config = dict(
    model='class-conditioned image diffusion model',
    dataset='microscope photos of single blood and bone marrow cells',
    train_examples=194171,
    image_size=64,
    horizontal_flip=True,
    conditioning='class',
    arch='dit',
    objective='edm',
    cond_dim=192,
    targets=['cell type'],
    num_classes=17,
    cond_dropout=0.1,
    norm='layernorm',
    hidden_act='gelu',
    mlp_ratio=6,
    head_dim=32,
    fused_qkv=True,
    qk_norm=False,
    inner_norm=False,
    patch_size=[8, 8],
    layers=6,
    width=256,
    positions='learned',
    optimizer='soap',
    beta2=0.99,
    learning_rate=0.0016,
    beta1=0.9,
    shampoo_beta=0.99,
    eps=1e-08,
    precondition_frequency=16,
    max_precond_dim=1024,
    one_sided=False,
    adamw_lr_other_params=0.00077,
    max_grad_norm=1.0,
    max_steps=15800,
    batch_size=256,
    epochs=20.8,
    lr_schedule='cosine',
    final_lr_fraction=0,
    warmup_steps=470,
    weight_decay=0.06,
    adamw_weight_decay_other_params=0,
)
Rows from block 2 of a small class-conditioned image diffusion model, named by matrix and row number. Rows with one number belong to one neuron. Each number is 50 + 12 x the weight over its row's rms, rounded and kept within 0 to 99. All counts start at 0.
After each neuron's rows are labels from the 100 images, of 14848 (inputs lightly noised), where the neuron reaches its highest value: "responds to" is what is common among them; "patch colour" is the nearest of a few named colours to the mean colour under the peak. Only what is clearly more common there than usual is listed. The data: microscope photos of single blood and bone marrow cells. In brackets: how many of the 100, against the usual share in percent.
# fc1: MLP up (model.blocks.2.mlp.fc1.weight, 1536x256), inputs 128-255
# fc2: MLP down (model.blocks.2.mlp.fc2.weight, 256x1536, transposed), outputs 128-255

fc1.358:39 48 58 41 47 57 56 53 47 46 43 55 47 33 31 54 56 34 50 26 49 62 46 64 74 73 54 50 65 61 30 39 37 60 44 49 36 52 39 52 30 39 44 67 49 37 49 76 60 45 33 43 49 61 50 46 50 58 69 57 44 47 50 62 51 41 56 46 27 58 64 60 26 51 44 59 38 50 64 59 56 42 56 53 78 59 43 68 50 75 53 57 47 82 56 81 69 73 52 52 52 52 41 33 59 71 47 46 55 42 66 85 52 72 65 51 47 41 43 55 37 48 34 47 70 43 40 47
fc2.358:60 94 54 48 46 64 56 61 36 66 72 34 46 57 62 42 30 52 31 39 56 40 50 48 46 47 62 38 54 48 54 53 28 38 35 56 39 43 47 45 69 51 57 69 60 70 76 69 17 49 81 50 72 44 45 40 52 47 44 67 37 41 47 58 35 60 64 45 55 42 43 37 49 37 65 41 47 40 48 59 47 46 36 48 71 53 57 62 41 25 68 37 46 41 72 70 52 57 47 64 45 27 43 55 51 48 44 43 45 48 25 58 51 56 51 43 43 64 69 56 67 77 53 61 65 90 48 69
responds to: smear: peripheral blood (46 vs 16.2)
patch colour: pink (60 vs 24.2)

fc1.559:59 55 55 61 61 41 47 71 38 36 54 64 73 60 44 53 75 61 47 45 37 40 48 59 37 38 36 42 53 36 66 58 50 61 45 71 64 44 59 34 37 53 72 53 56 56 55 41 62 69 56 54 44 61 38 10 39 70 57 46 61 55 41 52 52 42 34 56 48 54 44 45 49 37 54 56 52 62 40 69 44 64 64 28 58 39 46 65 47 48 67 43 45 39 54 60 31 55 59 56 60 50 58 59 33 53 52 40 40 71 40 35 44 47 59 72 64 47 64 54 58 21 56 56 58 47 55 52
fc2.559:37 40 55 53 60 52 61 39 69 53 58 46 57 41 47 52 41 54 38 38 44 51 34 71 57 47 57 42 35 49 42 51 58 48 53 70 42 56 47 53 69 50 56 63 39 47 43 63 31 67 53 45 63 56 42 37 65 68 55 43 61 49 47 42 63 60 41 54 58 58 45 43 53 48 45 42 62 51 52 38 54 46 41 55 41 51 61 46 42 53 36 74 10 55 47 65 53 66 51 53 57 48 54 51 52 63 57 65 55 45 49 54 49 54 54 63 24 39 36 70 62 20 37 38 37 50 53 45
responds to: cell type: segmented neutrophil (53 vs 20)
patch colour: grey (47 vs 22.3)

fc1.414:36 59 55 47 47 42 76 64 27 69 50 81 36 61 49 59 39 47 58 51 70 59 55 43 53 61 58 54 50 54 68 48 47 56 51 60 61 52 27 59 56 45 60 38 54 53 58 57 67 62 66 47 62 58 68 38 47 40 25 41 70 77 51 61 35 65 46 41 47 36 55 62 44 60 47 41 20 49 71 47 45 72 51 39 38 55 54 45 41 43 28 34 71 42 62 64 46 39 34 62 30 49 60 75 47 54 41 59 52 37 62 60 78 58 38 44 36 63 50 69 52 45 53 71 55 51 50 49
fc2.414:63 55 51 43 42 72 47 64 61 42 60 98 46 46 58 57 45 42 46 48 20 64 59 52 47 42 52 64 42 62 51 36 47 42 38 47 48 59 33 42 37 50 77 64 45 43 53 44 50 47 49 44 53 49 61 59 44 35 75 44 74 49 34 52 35 69 66 64 44 27 61 45 37 52 53 56 51 59 35 41 20 52 43 59 19 55 33 64 51 34 53 53 70 49 55 65 70 59 42 57 58 64 54 53 43 65 46 57 42 49 48 33 50 57 56 53 69 55 20 64 45 29 48 68 30 44 41 55
responds to: cell type: segmented neutrophil (66 vs 20); smear: peripheral blood (54 vs 16.2)
patch colour: purple (92 vs 21.5)

fc1.4:40 42 38 62 51 29 54 47 53 61 45 46 55 59 54 53 37 56 70 27 40 58 60 36 52 40 49 57 45 41 49 34 39 43 44 41 49 44 42 58 53 44 70 71 51 58 26 44 49 55 44 56 61 44 44 57 19 15 56 54 41 62 55 65 55 72 48 49 31 57 56 28 61 50 49 47 51 60 47 54 67 54 34 48 59 49 44 66 47 35 42 42 56 49 30 48 52 54 45 47 53 61 53 63 52 48 43 36 68 41 34 44 54 32 66 26 73 54 54 49 52 41 67 66 34 52 55 53
fc2.4:53 54 40 57 49 68 48 47 38 45 41 43 49 47 71 50 55 59 53 50 50 68 48 13 53 53 48 70 68 62 57 29 68 54 69 48 33 57 52 46 63 38 34 31 50 58 64 44 63 33 52 44 58 48 72 40 34 34 25 42 44 52 48 38 52 55 62 58 72 39 51 47 41 58 45 53 52 49 52 47 48 54 39 31 36 62 44 45 34 41 67 43 27 53 61 34 38 58 46 47 60 49 48 37 54 66 58 67 51 36 46 62 42 60 44 00 61 34 67 46 33 35 63 52 49 60 62 55
responds to: smear: peripheral blood (59 vs 16.2)
patch colour: pink (56 vs 24.2)

fc1.275:56 29 42 43 62 71 42 33 76 73 56 59 14 61 35 37 35 45 44 58 63 62 66 68 50 47 66 39 55 72 58 51 54 40 67 48 38 50 55 57 51 39 25 44 43 34 51 23 42 36 27 44 59 38 40 46 45 43 68 29 60 46 36 28 62 70 51 66 32 53 30 62 47 62 58 51 65 52 54 76 48 55 69 58 47 64 47 33 46 58 56 47 67 37 56 69 54 48 59 55 40 42 59 67 66 56 57 57 52 41 51 50 59 39 55 33 54 56 30 57 41 36 42 32 36 54 65 38
fc2.275:51 40 45 69 58 58 75 36 15 74 52 42 44 63 66 66 49 46 28 50 52 48 33 64 45 28 69 73 67 17 49 49 62 51 61 52 41 45 54 47 59 45 52 46 48 46 39 19 53 60 54 45 68 72 62 46 54 67 38 43 65 66 43 55 50 58 34 54 43 56 64 30 61 60 51 46 53 56 35 73 58 45 29 53 36 34 69 30 44 52 49 33 58 52 47 54 40 53 52 43 57 36 48 36 58 44 54 51 55 29 65 48 65 58 26 58 66 37 57 30 34 58 73 50 40 61 69 47
responds to: cell type: segmented neutrophil (58 vs 20); smear: peripheral blood (45 vs 16.2)
patch colour: purple (65 vs 21.5)

fc1.585:53 53 37 51 48 43 37 38 50 50 57 62 42 63 68 47 47 46 42 30 39 30 48 65 55 58 53 31 63 58 50 58 61 54 43 39 51 69 62 63 70 53 49 52 49 46 35 68 46 52 16 46 45 54 46 53 65 56 42 28 63 47 42 50 72 35 49 54 36 67 62 51 45 56 59 51 36 52 58 61 67 37 48 48 51 63 27 77 59 63 73 54 51 52 50 36 47 66 65 64 36 60 45 38 22 62 64 49 29 57 55 67 55 69 59 68 43 44 56 47 44 58 55 61 22 45 52 47
fc2.585:54 39 42 53 60 48 62 44 54 32 60 59 10 62 50 40 53 45 36 58 54 64 44 60 48 50 66 51 59 40 56 58 67 68 54 45 42 47 62 49 41 45 49 53 39 60 44 60 54 50 43 35 56 45 70 42 55 30 76 55 39 41 45 46 47 38 48 44 26 70 61 60 66 61 38 33 70 31 54 72 50 55 39 41 46 51 45 55 71 52 27 28 30 50 44 56 53 56 41 32 56 68 39 58 60 69 44 49 41 54 72 39 73 72 62 43 88 57 53 41 52 49 35 41 66 77 41 44
responds to: cell type: segmented neutrophil (47 vs 20); smear: peripheral blood (35 vs 16.2)
patch colour: purple (69 vs 21.5)

fc1.489:61 46 77 37 54 54 55 30 38 60 40 49 46 70 36 79 60 35 49 49 42 52 50 55 65 59 49 44 54 70 57 39 51 50 44 48 34 40 64 64 65 37 50 55 47 53 37 52 30 94 66 56 49 54 48 37 38 71 54 49 39 48 46 55 48 69 45 59 50 70 36 55 47 71 44 59 75 67 58 76 51 44 75 45 63 55 63 50 65 67 85 37 26 47 51 39 83 62 51 48 59 50 52 27 58 54 51 58 64 50 57 52 49 60 53 50 45 57 44 55 58 53 45 63 47 64 41 56
fc2.489:38 99 66 52 40 61 53 71 62 52 68 52 61 47 65 48 46 49 54 36 67 43 54 37 56 38 45 76 62 57 45 37 44 53 16 47 45 51 48 34 59 52 45 40 52 68 53 57 64 17 70 69 51 46 29 54 46 45 72 60 47 40 52 63 52 40 51 50 31 44 59 66 61 31 51 45 64 51 54 52 64 49 65 23 47 55 65 39 48 66 58 34 45 49 44 54 71 44 51 24 46 46 58 46 38 63 57 57 47 42 38 36 52 50 49 40 34 70 54 46 46 69 54 50 44 30 42 35
responds to: smear: peripheral blood (94 vs 16.2)
patch colour: white (62 vs 21.6)

fc1.140:44 45 42 41 58 53 60 51 47 66 59 63 35 42 51 42 41 70 44 35 38 59 39 47 57 46 56 38 51 41 39 58 22 74 48 54 44 72 57 79 84 59 39 76 71 64 52 50 70 47 54 71 55 32 48 67 55 47 47 54 51 53 42 42 47 19 40 46 39 55 45 35 50 53 44 45 43 71 47 63 58 48 54 55 33 43 63 47 55 58 46 50 52 36 76 55 49 42 49 48 22 80 43 63 43 57 33 78 40 32 46 56 63 68 71 33 79 41 59 41 48 34 42 28 57 59 43 45
fc2.140:34 56 45 43 59 34 46 55 49 38 53 48 41 61 62 47 33 31 43 40 55 63 47 60 57 29 53 33 42 41 42 38 65 72 59 26 44 54 47 64 41 57 50 30 58 46 54 44 51 55 50 41 58 45 64 46 40 59 43 53 47 49 56 61 44 06 62 54 76 58 44 34 45 55 42 54 60 50 48 32 63 47 50 49 38 62 50 44 57 70 39 63 41 46 21 39 58 43 47 69 70 72 35 68 40 56 42 23 45 40 46 46 55 61 18 42 29 52 43 50 65 30 58 42 36 60 35 55
responds to: smear: peripheral blood (73 vs 16.2); cell type: segmented neutrophil (44 vs 20)
patch colour: pink (70 vs 24.2)

fc1.157:50 56 38 45 59 48 52 52 44 47 24 49 57 56 52 42 38 31 54 60 58 52 52 49 45 48 76 40 33 47 60 32 59 60 51 37 67 56 62 36 04 63 37 47 43 39 51 35 60 38 33 66 50 53 61 58 54 40 51 32 36 47 22 40 44 41 54 53 33 43 49 51 45 45 56 44 95 52 49 64 54 42 32 53 59 67 45 65 49 44 72 50 42 59 43 52 47 52 53 32 70 64 49 39 55 59 35 60 37 59 49 55 50 20 32 19 48 32 42 34 45 61 53 46 39 50 41 77
fc2.157:50 47 50 61 47 31 43 31 47 40 82 31 62 45 47 52 34 49 63 28 35 61 57 40 48 50 55 49 41 43 45 90 54 64 56 67 69 47 61 68 65 66 46 62 48 32 44 58 32 63 46 54 40 57 55 56 68 35 81 43 31 54 42 49 64 47 50 53 46 52 48 45 57 53 33 50 08 64 49 76 44 37 57 76 50 72 36 47 32 52 15 41 61 57 41 46 52 42 53 67 78 65 56 63 50 44 61 44 57 50 72 42 31 49 55 30 62 42 62 61 38 42 45 48 64 55 41 46
responds to: smear: peripheral blood (73 vs 16.2)
patch colour: pink (68 vs 24.2)

fc1.746:43 43 73 54 40 57 47 43 53 42 58 44 20 40 35 51 48 44 58 49 42 47 51 45 55 49 57 50 51 55 57 60 36 53 43 49 58 63 45 67 91 40 37 48 64 45 54 40 59 45 53 43 60 36 25 64 40 51 59 44 36 59 58 54 59 67 19 46 33 43 40 77 65 67 52 55 42 70 40 64 54 50 45 51 62 38 53 41 42 52 33 23 62 45 53 45 30 46 48 51 40 54 52 52 56 77 41 46 42 41 60 68 65 49 62 43 53 30 47 37 62 39 49 21 54 50 50 18
fc2.746:47 42 54 46 49 36 46 22 31 47 32 46 30 46 55 53 46 52 47 77 74 47 67 46 55 47 65 24 46 60 56 48 43 25 43 45 47 73 44 59 35 54 32 43 25 57 52 46 36 37 58 52 52 67 31 59 53 60 41 43 68 57 47 39 68 53 64 54 67 34 48 40 39 56 30 48 65 42 40 56 46 63 51 40 56 46 48 28 53 48 61 43 54 55 34 41 41 34 53 55 53 50 55 39 34 46 36 29 50 51 39 70 38 51 45 45 60 47 40 29 35 56 44 41 50 25 60 42
responds to: cell type: segmented neutrophil (55 vs 20)
patch colour: purple (72 vs 21.5)

fc1.433:63 48 46 55 44 59 63 52 67 62 64 42 64 55 49 43 57 61 57 49 31 63 42 55 80 50 45 41 23 38 47 50 71 39 52 55 55 58 43 59 46 52 76 67 55 47 23 66 45 57 43 48 54 56 50 66 58 64 36 66 66 58 60 62 46 55 59 62 63 49 72 35 38 38 55 47 73 43 52 52 58 55 44 65 48 44 45 56 60 49 53 59 38 63 49 33 65 25 32 49 78 59 58 54 54 47 45 59 60 53 27 48 47 63 70 39 70 49 53 58 64 37 51 64 56 50 55 48
fc2.433:25 36 48 37 32 35 44 22 35 50 30 42 32 49 56 37 77 47 54 55 66 54 51 25 52 35 49 50 13 40 57 67 43 61 36 52 51 46 29 65 67 50 47 40 47 53 56 52 39 59 64 53 65 39 42 57 44 33 52 40 60 44 30 52 65 59 44 46 53 46 43 52 61 55 57 21 51 47 35 47 51 49 59 50 51 65 53 51 50 42 42 56 47 54 45 64 54 47 35 60 66 53 51 53 53 44 59 46 54 31 47 60 61 59 28 39 48 32 51 54 55 36 63 39 49 49 64 67
responds to: smear: peripheral blood (80 vs 16.2); cell type: segmented neutrophil (42 vs 20)
patch colour: pink (70 vs 24.2)

fc1.531:54 25 61 61 42 54 57 60 61 45 51 52 67 20 45 54 32 53 40 42 31 41 51 63 55 49 33 51 42 43 43 50 55 45 54 54 39 25 43 53 51 34 65 35 38 40 43 42 41 40 67 50 55 57 61 44 38 46 48 48 39 41 56 51 28 52 64 57 49 55 64 73 64 54 51 38 27 51 74 28 50 68 61 68 45 48 65 39 36 47 55 49 32 52 58 61 51 52 38 34 55 65 46 44 34 49 46 41 48 32 48 52 60 30 72 40 53 49 51 61 58 46 29 40 33 33 51 42
fc2.531:22 44 53 55 41 65 62 55 68 39 62 54 58 55 46 45 44 57 47 54 57 36 44 80 57 41 26 64 73 56 51 73 55 59 33 65 49 64 77 57 47 47 58 46 40 37 50 60 63 38 30 61 48 41 43 69 50 33 60 48 60 42 67 57 39 43 65 48 33 69 38 19 68 36 47 45 51 77 50 55 40 52 48 48 40 54 49 54 56 57 52 67 26 58 53 57 58 50 51 68 26 47 47 65 61 43 54 46 56 27 52 63 47 65 50 34 38 60 74 62 42 35 67 54 74 32 60 50
responds to: cell type: artefact (26 vs 9.8)
patch colour: white (86 vs 21.6)

fc1.418:46 77 49 51 52 40 54 34 53 27 33 37 77 44 34 57 51 56 65 58 37 45 54 50 37 44 34 86 29 58 62 53 52 60 65 55 68 27 32 43 26 26 64 50 59 26 62 33 44 31 51 58 66 73 43 29 29 38 45 35 26 59 45 28 39 64 56 46 45 63 39 49 46 35 42 43 28 39 66 54 64 47 34 58 76 48 55 56 25 62 62 57 43 39 62 84 39 63 31 58 42 54 27 26 46 51 61 60 74 43 57 41 54 38 41 47 42 40 37 62 66 48 51 52 42 47 31 45
fc2.418:30 71 56 38 54 65 39 49 47 40 59 39 34 52 66 60 58 44 58 59 78 31 65 53 59 45 52 15 52 49 68 48 54 49 50 55 61 30 45 22 75 34 52 57 51 72 51 60 43 42 53 46 48 40 40 37 49 44 35 39 44 52 33 53 43 60 45 52 56 74 48 64 52 32 51 29 58 47 36 55 55 37 33 64 41 60 61 59 45 45 68 45 35 38 59 45 59 51 46 44 63 47 47 67 44 47 53 70 49 17 26 55 59 38 53 69 62 72 56 62 49 37 51 48 55 48 39 56
responds to: cell type: artefact (29 vs 9.8)
patch colour: blue (37 vs 8.6)

fc1.5:42 46 43 36 63 46 50 54 49 49 37 54 46 43 48 49 32 48 45 38 51 50 56 43 54 24 58 44 48 57 56 56 47 70 50 30 79 70 34 60 44 47 44 32 51 51 57 55 39 41 49 50 53 53 45 60 38 47 62 43 48 71 33 37 45 45 49 53 64 63 45 39 52 69 38 59 55 53 59 69 73 40 52 44 60 53 52 39 53 57 43 64 54 44 39 70 54 55 41 35 53 73 77 55 51 58 33 69 45 36 58 46 49 42 49 58 52 56 45 64 35 56 44 55 64 52 56 53
fc2.5:19 57 40 44 66 55 50 60 42 43 41 65 54 46 61 54 47 56 55 38 52 51 60 71 51 41 53 52 92 37 57 41 47 73 82 47 64 61 54 55 42 41 49 54 42 59 64 40 48 39 55 50 43 50 55 19 40 49 44 52 50 37 58 56 42 39 57 50 75 63 56 53 57 58 40 41 35 52 43 29 60 59 45 62 48 43 87 49 43 67 59 28 33 51 57 44 48 35 46 65 39 55 75 63 42 50 33 35 55 45 53 39 57 60 33 56 47 62 61 65 52 51 52 50 39 65 56 44
responds to: smear: peripheral blood (52 vs 16.2)
patch colour: purple (46 vs 21.5)

fc1.41:20 52 46 58 52 46 46 55 49 42 34 47 43 29 30 41 51 40 51 54 62 39 54 36 63 28 55 61 32 55 60 50 59 63 56 57 55 48 24 60 63 57 45 39 51 40 51 44 26 58 38 51 60 67 25 57 47 46 63 41 66 61 47 42 46 84 53 49 48 46 48 45 62 56 29 59 49 50 88 53 68 41 45 37 66 39 30 64 41 38 56 64 54 39 61 60 22 50 43 64 39 50 39 30 58 65 49 48 54 45 53 60 71 53 43 51 35 33 43 57 54 55 32 70 44 65 41 72
fc2.41:68 39 40 54 65 52 51 44 58 42 57 50 54 69 54 44 65 43 69 63 54 69 35 21 44 53 54 58 33 39 40 71 36 40 52 64 41 38 53 64 28 53 52 55 68 57 47 56 58 56 62 40 39 33 26 66 47 23 46 66 39 42 68 47 61 83 69 25 57 53 51 53 37 44 57 68 12 51 31 44 62 38 52 52 53 57 53 65 34 59 33 66 33 39 75 33 42 42 53 37 64 50 43 52 60 63 47 50 56 55 51 60 45 40 48 46 61 57 55 49 46 39 45 35 38 58 56 52
responds to: smear: peripheral blood (98 vs 16.2); cell type: segmented neutrophil (65 vs 20)
patch colour: purple (50 vs 21.5)

fc1.244:37 33 69 51 42 40 44 40 39 47 57 52 38 44 31 51 36 69 76 47 46 44 31 42 58 51 51 64 63 60 52 63 28 40 51 55 23 28 55 50 49 45 71 42 40 37 52 42 44 48 49 34 64 55 48 51 36 64 38 47 44 35 42 60 41 51 50 59 32 49 63 64 49 23 54 49 43 45 51 57 55 57 53 50 47 28 44 45 53 80 36 42 65 62 23 36 37 29 52 50 28 26 52 46 44 60 58 58 44 03 47 51 39 47 50 63 51 55 40 68 44 63 53 26 68 60 61 24
fc2.244:42 31 61 30 63 48 54 66 67 49 31 47 75 30 66 63 60 54 46 41 44 58 38 78 35 35 44 47 47 42 65 46 49 61 78 52 52 46 49 49 18 34 61 40 43 80 45 57 46 54 42 49 45 23 45 47 40 38 46 71 42 48 35 58 43 31 50 47 42 53 58 49 53 20 38 51 54 50 50 38 56 62 58 48 40 64 44 65 45 39 45 56 49 55 56 48 83 55 49 56 50 44 42 78 28 60 41 25 52 40 63 55 49 47 43 52 38 71 44 52 51 28 58 52 30 71 51 38
responds to: smear: peripheral blood (93 vs 16.2); cell type: segmented neutrophil (84 vs 20)
patch colour: purple (73 vs 21.5)

fc1.139:39 51 29 41 54 59 40 59 24 61 72 57 36 55 57 56 30 63 51 38 66 65 50 59 53 55 59 36 47 61 36 57 41 37 46 72 43 58 46 36 41 62 56 69 60 58 54 59 72 40 54 32 66 35 52 72 59 50 28 68 57 65 40 46 46 47 44 34 62 46 41 63 29 62 38 32 38 52 46 45 52 55 52 32 16 42 50 49 47 49 26 34 62 54 56 66 61 30 59 61 37 47 65 66 39 45 45 52 42 54 54 45 53 74 52 58 59 50 66 38 53 45 74 42 49 51 49 38
fc2.139:57 55 59 23 46 43 62 56 38 45 40 28 36 55 43 56 49 37 43 59 52 53 53 50 54 38 48 63 33 49 40 41 68 40 56 23 57 42 36 37 58 54 54 34 60 43 50 49 58 52 37 64 58 52 60 54 70 57 39 68 56 50 63 58 44 37 56 64 44 59 22 33 71 69 34 19 63 40 62 42 46 43 61 44 57 71 39 59 47 48 41 57 62 43 53 28 31 56 48 49 61 33 52 67 40 37 39 53 52 50 42 65 36 69 40 39 51 55 58 49 56 46 73 49 39 49 50 50
responds to: cell type: segmented neutrophil (82 vs 20); smear: peripheral blood (75 vs 16.2)
patch colour: purple (81 vs 21.5)

fc1.600:27 83 48 35 40 39 44 44 50 30 57 35 55 41 26 43 42 43 59 34 32 34 51 59 34 48 46 53 46 58 46 32 32 55 27 58 62 36 48 49 40 24 60 61 68 48 47 37 25 60 48 44 26 51 48 46 35 48 57 55 23 64 32 66 49 37 53 45 55 37 67 49 55 31 35 55 53 51 61 50 15 58 51 53 48 29 49 57 54 59 48 46 47 48 45 73 68 57 48 40 49 54 67 62 57 43 42 53 35 45 59 34 67 44 51 40 51 49 47 56 50 30 42 28 46 58 22 43
fc2.600:42 67 55 45 35 60 39 38 54 49 49 62 42 43 36 45 64 54 55 56 61 54 41 56 36 56 50 57 49 50 54 48 58 37 69 56 48 65 43 36 51 38 61 47 56 52 59 48 34 36 57 34 45 53 58 02 42 49 50 41 51 45 38 48 44 54 35 37 58 42 69 47 35 47 49 36 33 39 63 40 35 58 52 32 33 53 72 56 57 55 50 55 00 36 43 40 15 39 45 48 44 48 42 31 53 41 36 47 64 62 59 45 57 38 66 43 49 60 32 54 68 55 42 39 47 66 41 54
responds to: smear: peripheral blood (100 vs 16.2); cell type: eosinophil (27 vs 4.2)
patch colour: grey (59 vs 22.3)

fc1.151:37 33 45 39 56 53 42 33 58 61 47 42 75 48 59 38 45 72 46 49 47 45 53 40 66 21 59 44 51 42 46 70 39 68 28 33 57 47 49 37 52 42 46 39 53 59 60 28 41 56 51 40 70 41 52 37 59 40 86 41 33 42 51 48 49 57 55 62 37 54 50 38 55 39 46 59 64 64 45 64 44 70 68 32 56 65 53 48 58 44 89 68 61 42 38 32 28 37 51 49 34 59 53 29 49 68 49 68 60 65 42 31 40 50 50 38 49 69 59 49 26 55 39 36 52 55 40 65
fc2.151:64 44 49 45 70 52 49 68 43 50 61 50 71 43 33 61 43 41 42 56 42 53 52 65 50 59 27 45 51 54 63 43 63 49 32 43 57 65 58 68 23 40 37 54 41 49 54 75 67 59 41 54 66 47 53 41 41 45 28 38 40 35 67 50 66 46 43 40 58 56 63 43 39 50 45 45 27 32 48 23 49 47 52 48 34 45 73 62 45 48 58 42 15 53 45 39 49 50 44 59 63 52 17 55 66 52 68 53 47 71 56 71 31 47 27 53 56 24 59 54 51 83 51 62 59 86 47 46
responds to: smear: peripheral blood (96 vs 16.2); cell type: eosinophil (26 vs 4.2)
patch colour: pink (68 vs 24.2)

fc1.450:32 56 41 68 56 50 49 57 65 35 50 41 36 54 41 38 54 51 33 57 33 27 60 61 35 48 67 76 39 52 39 63 46 65 54 59 69 41 51 41 21 36 45 53 52 44 70 45 55 39 28 49 40 34 48 54 50 37 42 64 36 53 33 51 41 43 35 43 39 51 34 41 47 49 49 53 18 30 62 41 34 60 30 40 40 49 22 63 37 45 33 35 43 56 45 73 41 61 69 54 43 61 36 46 51 36 46 48 45 64 63 42 43 44 43 52 43 44 55 40 59 52 41 51 27 37 65 67
fc2.450:72 83 51 51 42 56 51 44 57 61 56 38 64 55 34 60 37 36 51 43 36 47 57 60 59 48 49 30 86 37 52 48 40 49 57 64 57 56 52 36 73 32 76 46 43 48 32 58 41 50 56 52 45 41 57 56 56 42 74 62 56 49 50 63 45 53 45 48 43 42 29 35 45 50 50 46 94 60 71 63 55 58 67 45 64 56 22 48 37 37 62 52 73 33 53 43 42 42 40 25 34 39 55 65 63 51 51 56 44 46 42 55 41 54 50 56 54 68 34 51 57 69 47 56 60 22 61 54
responds to: cell type: artefact (33 vs 9.8)
patch colour: pink (50 vs 24.2)

fc1.519:23 62 22 35 54 40 63 48 43 58 45 54 54 55 52 42 31 45 62 25 60 58 56 77 64 50 24 32 56 51 47 35 47 34 65 42 54 60 55 55 87 68 55 49 57 72 43 58 54 58 52 36 52 66 30 60 61 35 32 51 48 68 39 43 60 44 49 61 66 41 52 57 32 59 55 58 79 70 68 50 52 54 49 45 35 43 29 57 42 53 14 29 30 48 45 45 62 31 61 28 44 66 60 72 38 62 64 53 49 38 25 68 54 54 53 51 75 33 61 74 50 29 57 36 36 34 37 55
fc2.519:07 43 53 60 57 57 44 50 43 50 56 71 62 51 30 68 45 50 57 61 56 52 49 46 45 54 63 61 43 51 50 42 50 55 73 48 52 42 52 57 68 49 53 45 43 60 60 40 41 42 46 32 46 52 31 08 58 31 43 50 48 43 44 62 48 48 43 45 30 32 41 67 40 50 51 46 74 38 47 55 53 56 43 29 39 51 59 58 67 47 65 84 29 34 46 44 31 36 44 36 65 52 57 68 30 41 58 45 50 49 45 43 63 53 59 23 37 57 36 53 55 45 35 51 29 38 41 42
responds to: cell type: artefact (26 vs 9.8)
patch colour: white (83 vs 21.6)

fc1.277:42 38 30 53 48 52 53 46 50 45 46 46 36 59 50 41 50 63 45 43 52 43 58 56 51 65 40 63 40 55 63 37 42 35 43 33 49 50 67 53 55 58 38 68 47 39 68 60 72 38 29 40 57 50 61 47 54 36 42 58 47 74 43 53 53 51 40 54 33 46 51 59 38 56 54 67 47 45 50 31 67 54 35 49 25 42 47 60 46 62 46 37 54 52 28 54 42 54 47 77 44 34 28 61 32 40 35 52 30 54 40 58 18 52 60 49 55 53 45 56 57 48 63 27 45 61 56 48
fc2.277:55 39 74 55 46 48 61 51 47 67 48 35 48 56 43 34 50 46 61 58 54 57 51 64 47 70 44 52 52 54 58 60 43 50 61 60 38 57 68 69 53 65 52 26 51 61 40 46 72 39 64 52 68 46 50 40 70 49 50 54 48 38 47 40 53 55 53 21 55 48 52 51 58 44 61 78 45 48 52 73 65 63 51 55 53 59 56 41 49 50 51 49 52 51 64 44 46 37 54 18 41 27 28 41 54 38 33 40 62 67 44 38 28 40 31 58 46 43 64 69 51 52 55 25 45 50 62 49
responds to: cell type: segmented neutrophil (53 vs 20)
patch colour: purple (67 vs 21.5)

fc1.189:53 52 59 52 36 52 45 62 53 57 48 62 40 43 58 34 43 53 55 57 61 66 61 65 44 46 47 47 46 74 62 51 54 66 60 24 66 28 41 53 56 36 54 42 52 86 47 39 53 47 49 59 62 38 42 64 42 43 49 59 52 61 31 59 71 46 29 47 57 42 64 52 65 70 22 58 50 75 39 50 47 68 51 78 31 68 58 57 42 25 72 69 43 56 42 28 24 26 49 53 41 54 51 62 35 53 57 60 47 46 60 46 56 45 71 61 31 53 71 55 32 50 49 40 53 49 52 68
fc2.189:47 76 63 65 45 43 57 73 40 54 71 63 73 36 45 23 43 49 53 56 20 71 59 63 41 48 48 40 37 74 63 48 56 57 90 51 72 44 42 43 72 44 40 68 54 41 40 74 59 32 54 29 59 43 54 68 50 37 46 70 40 48 57 51 58 46 57 66 48 38 30 57 44 62 42 64 55 37 70 53 52 60 60 72 54 39 28 50 54 27 71 45 46 57 60 56 70 57 35 41 57 57 58 76 53 51 49 46 57 45 59 45 55 71 43 49 63 56 41 48 52 47 41 38 39 39 32 63
responds to: smear: peripheral blood (51 vs 16.2)
patch colour: purple (66 vs 21.5); blue (25 vs 8.6)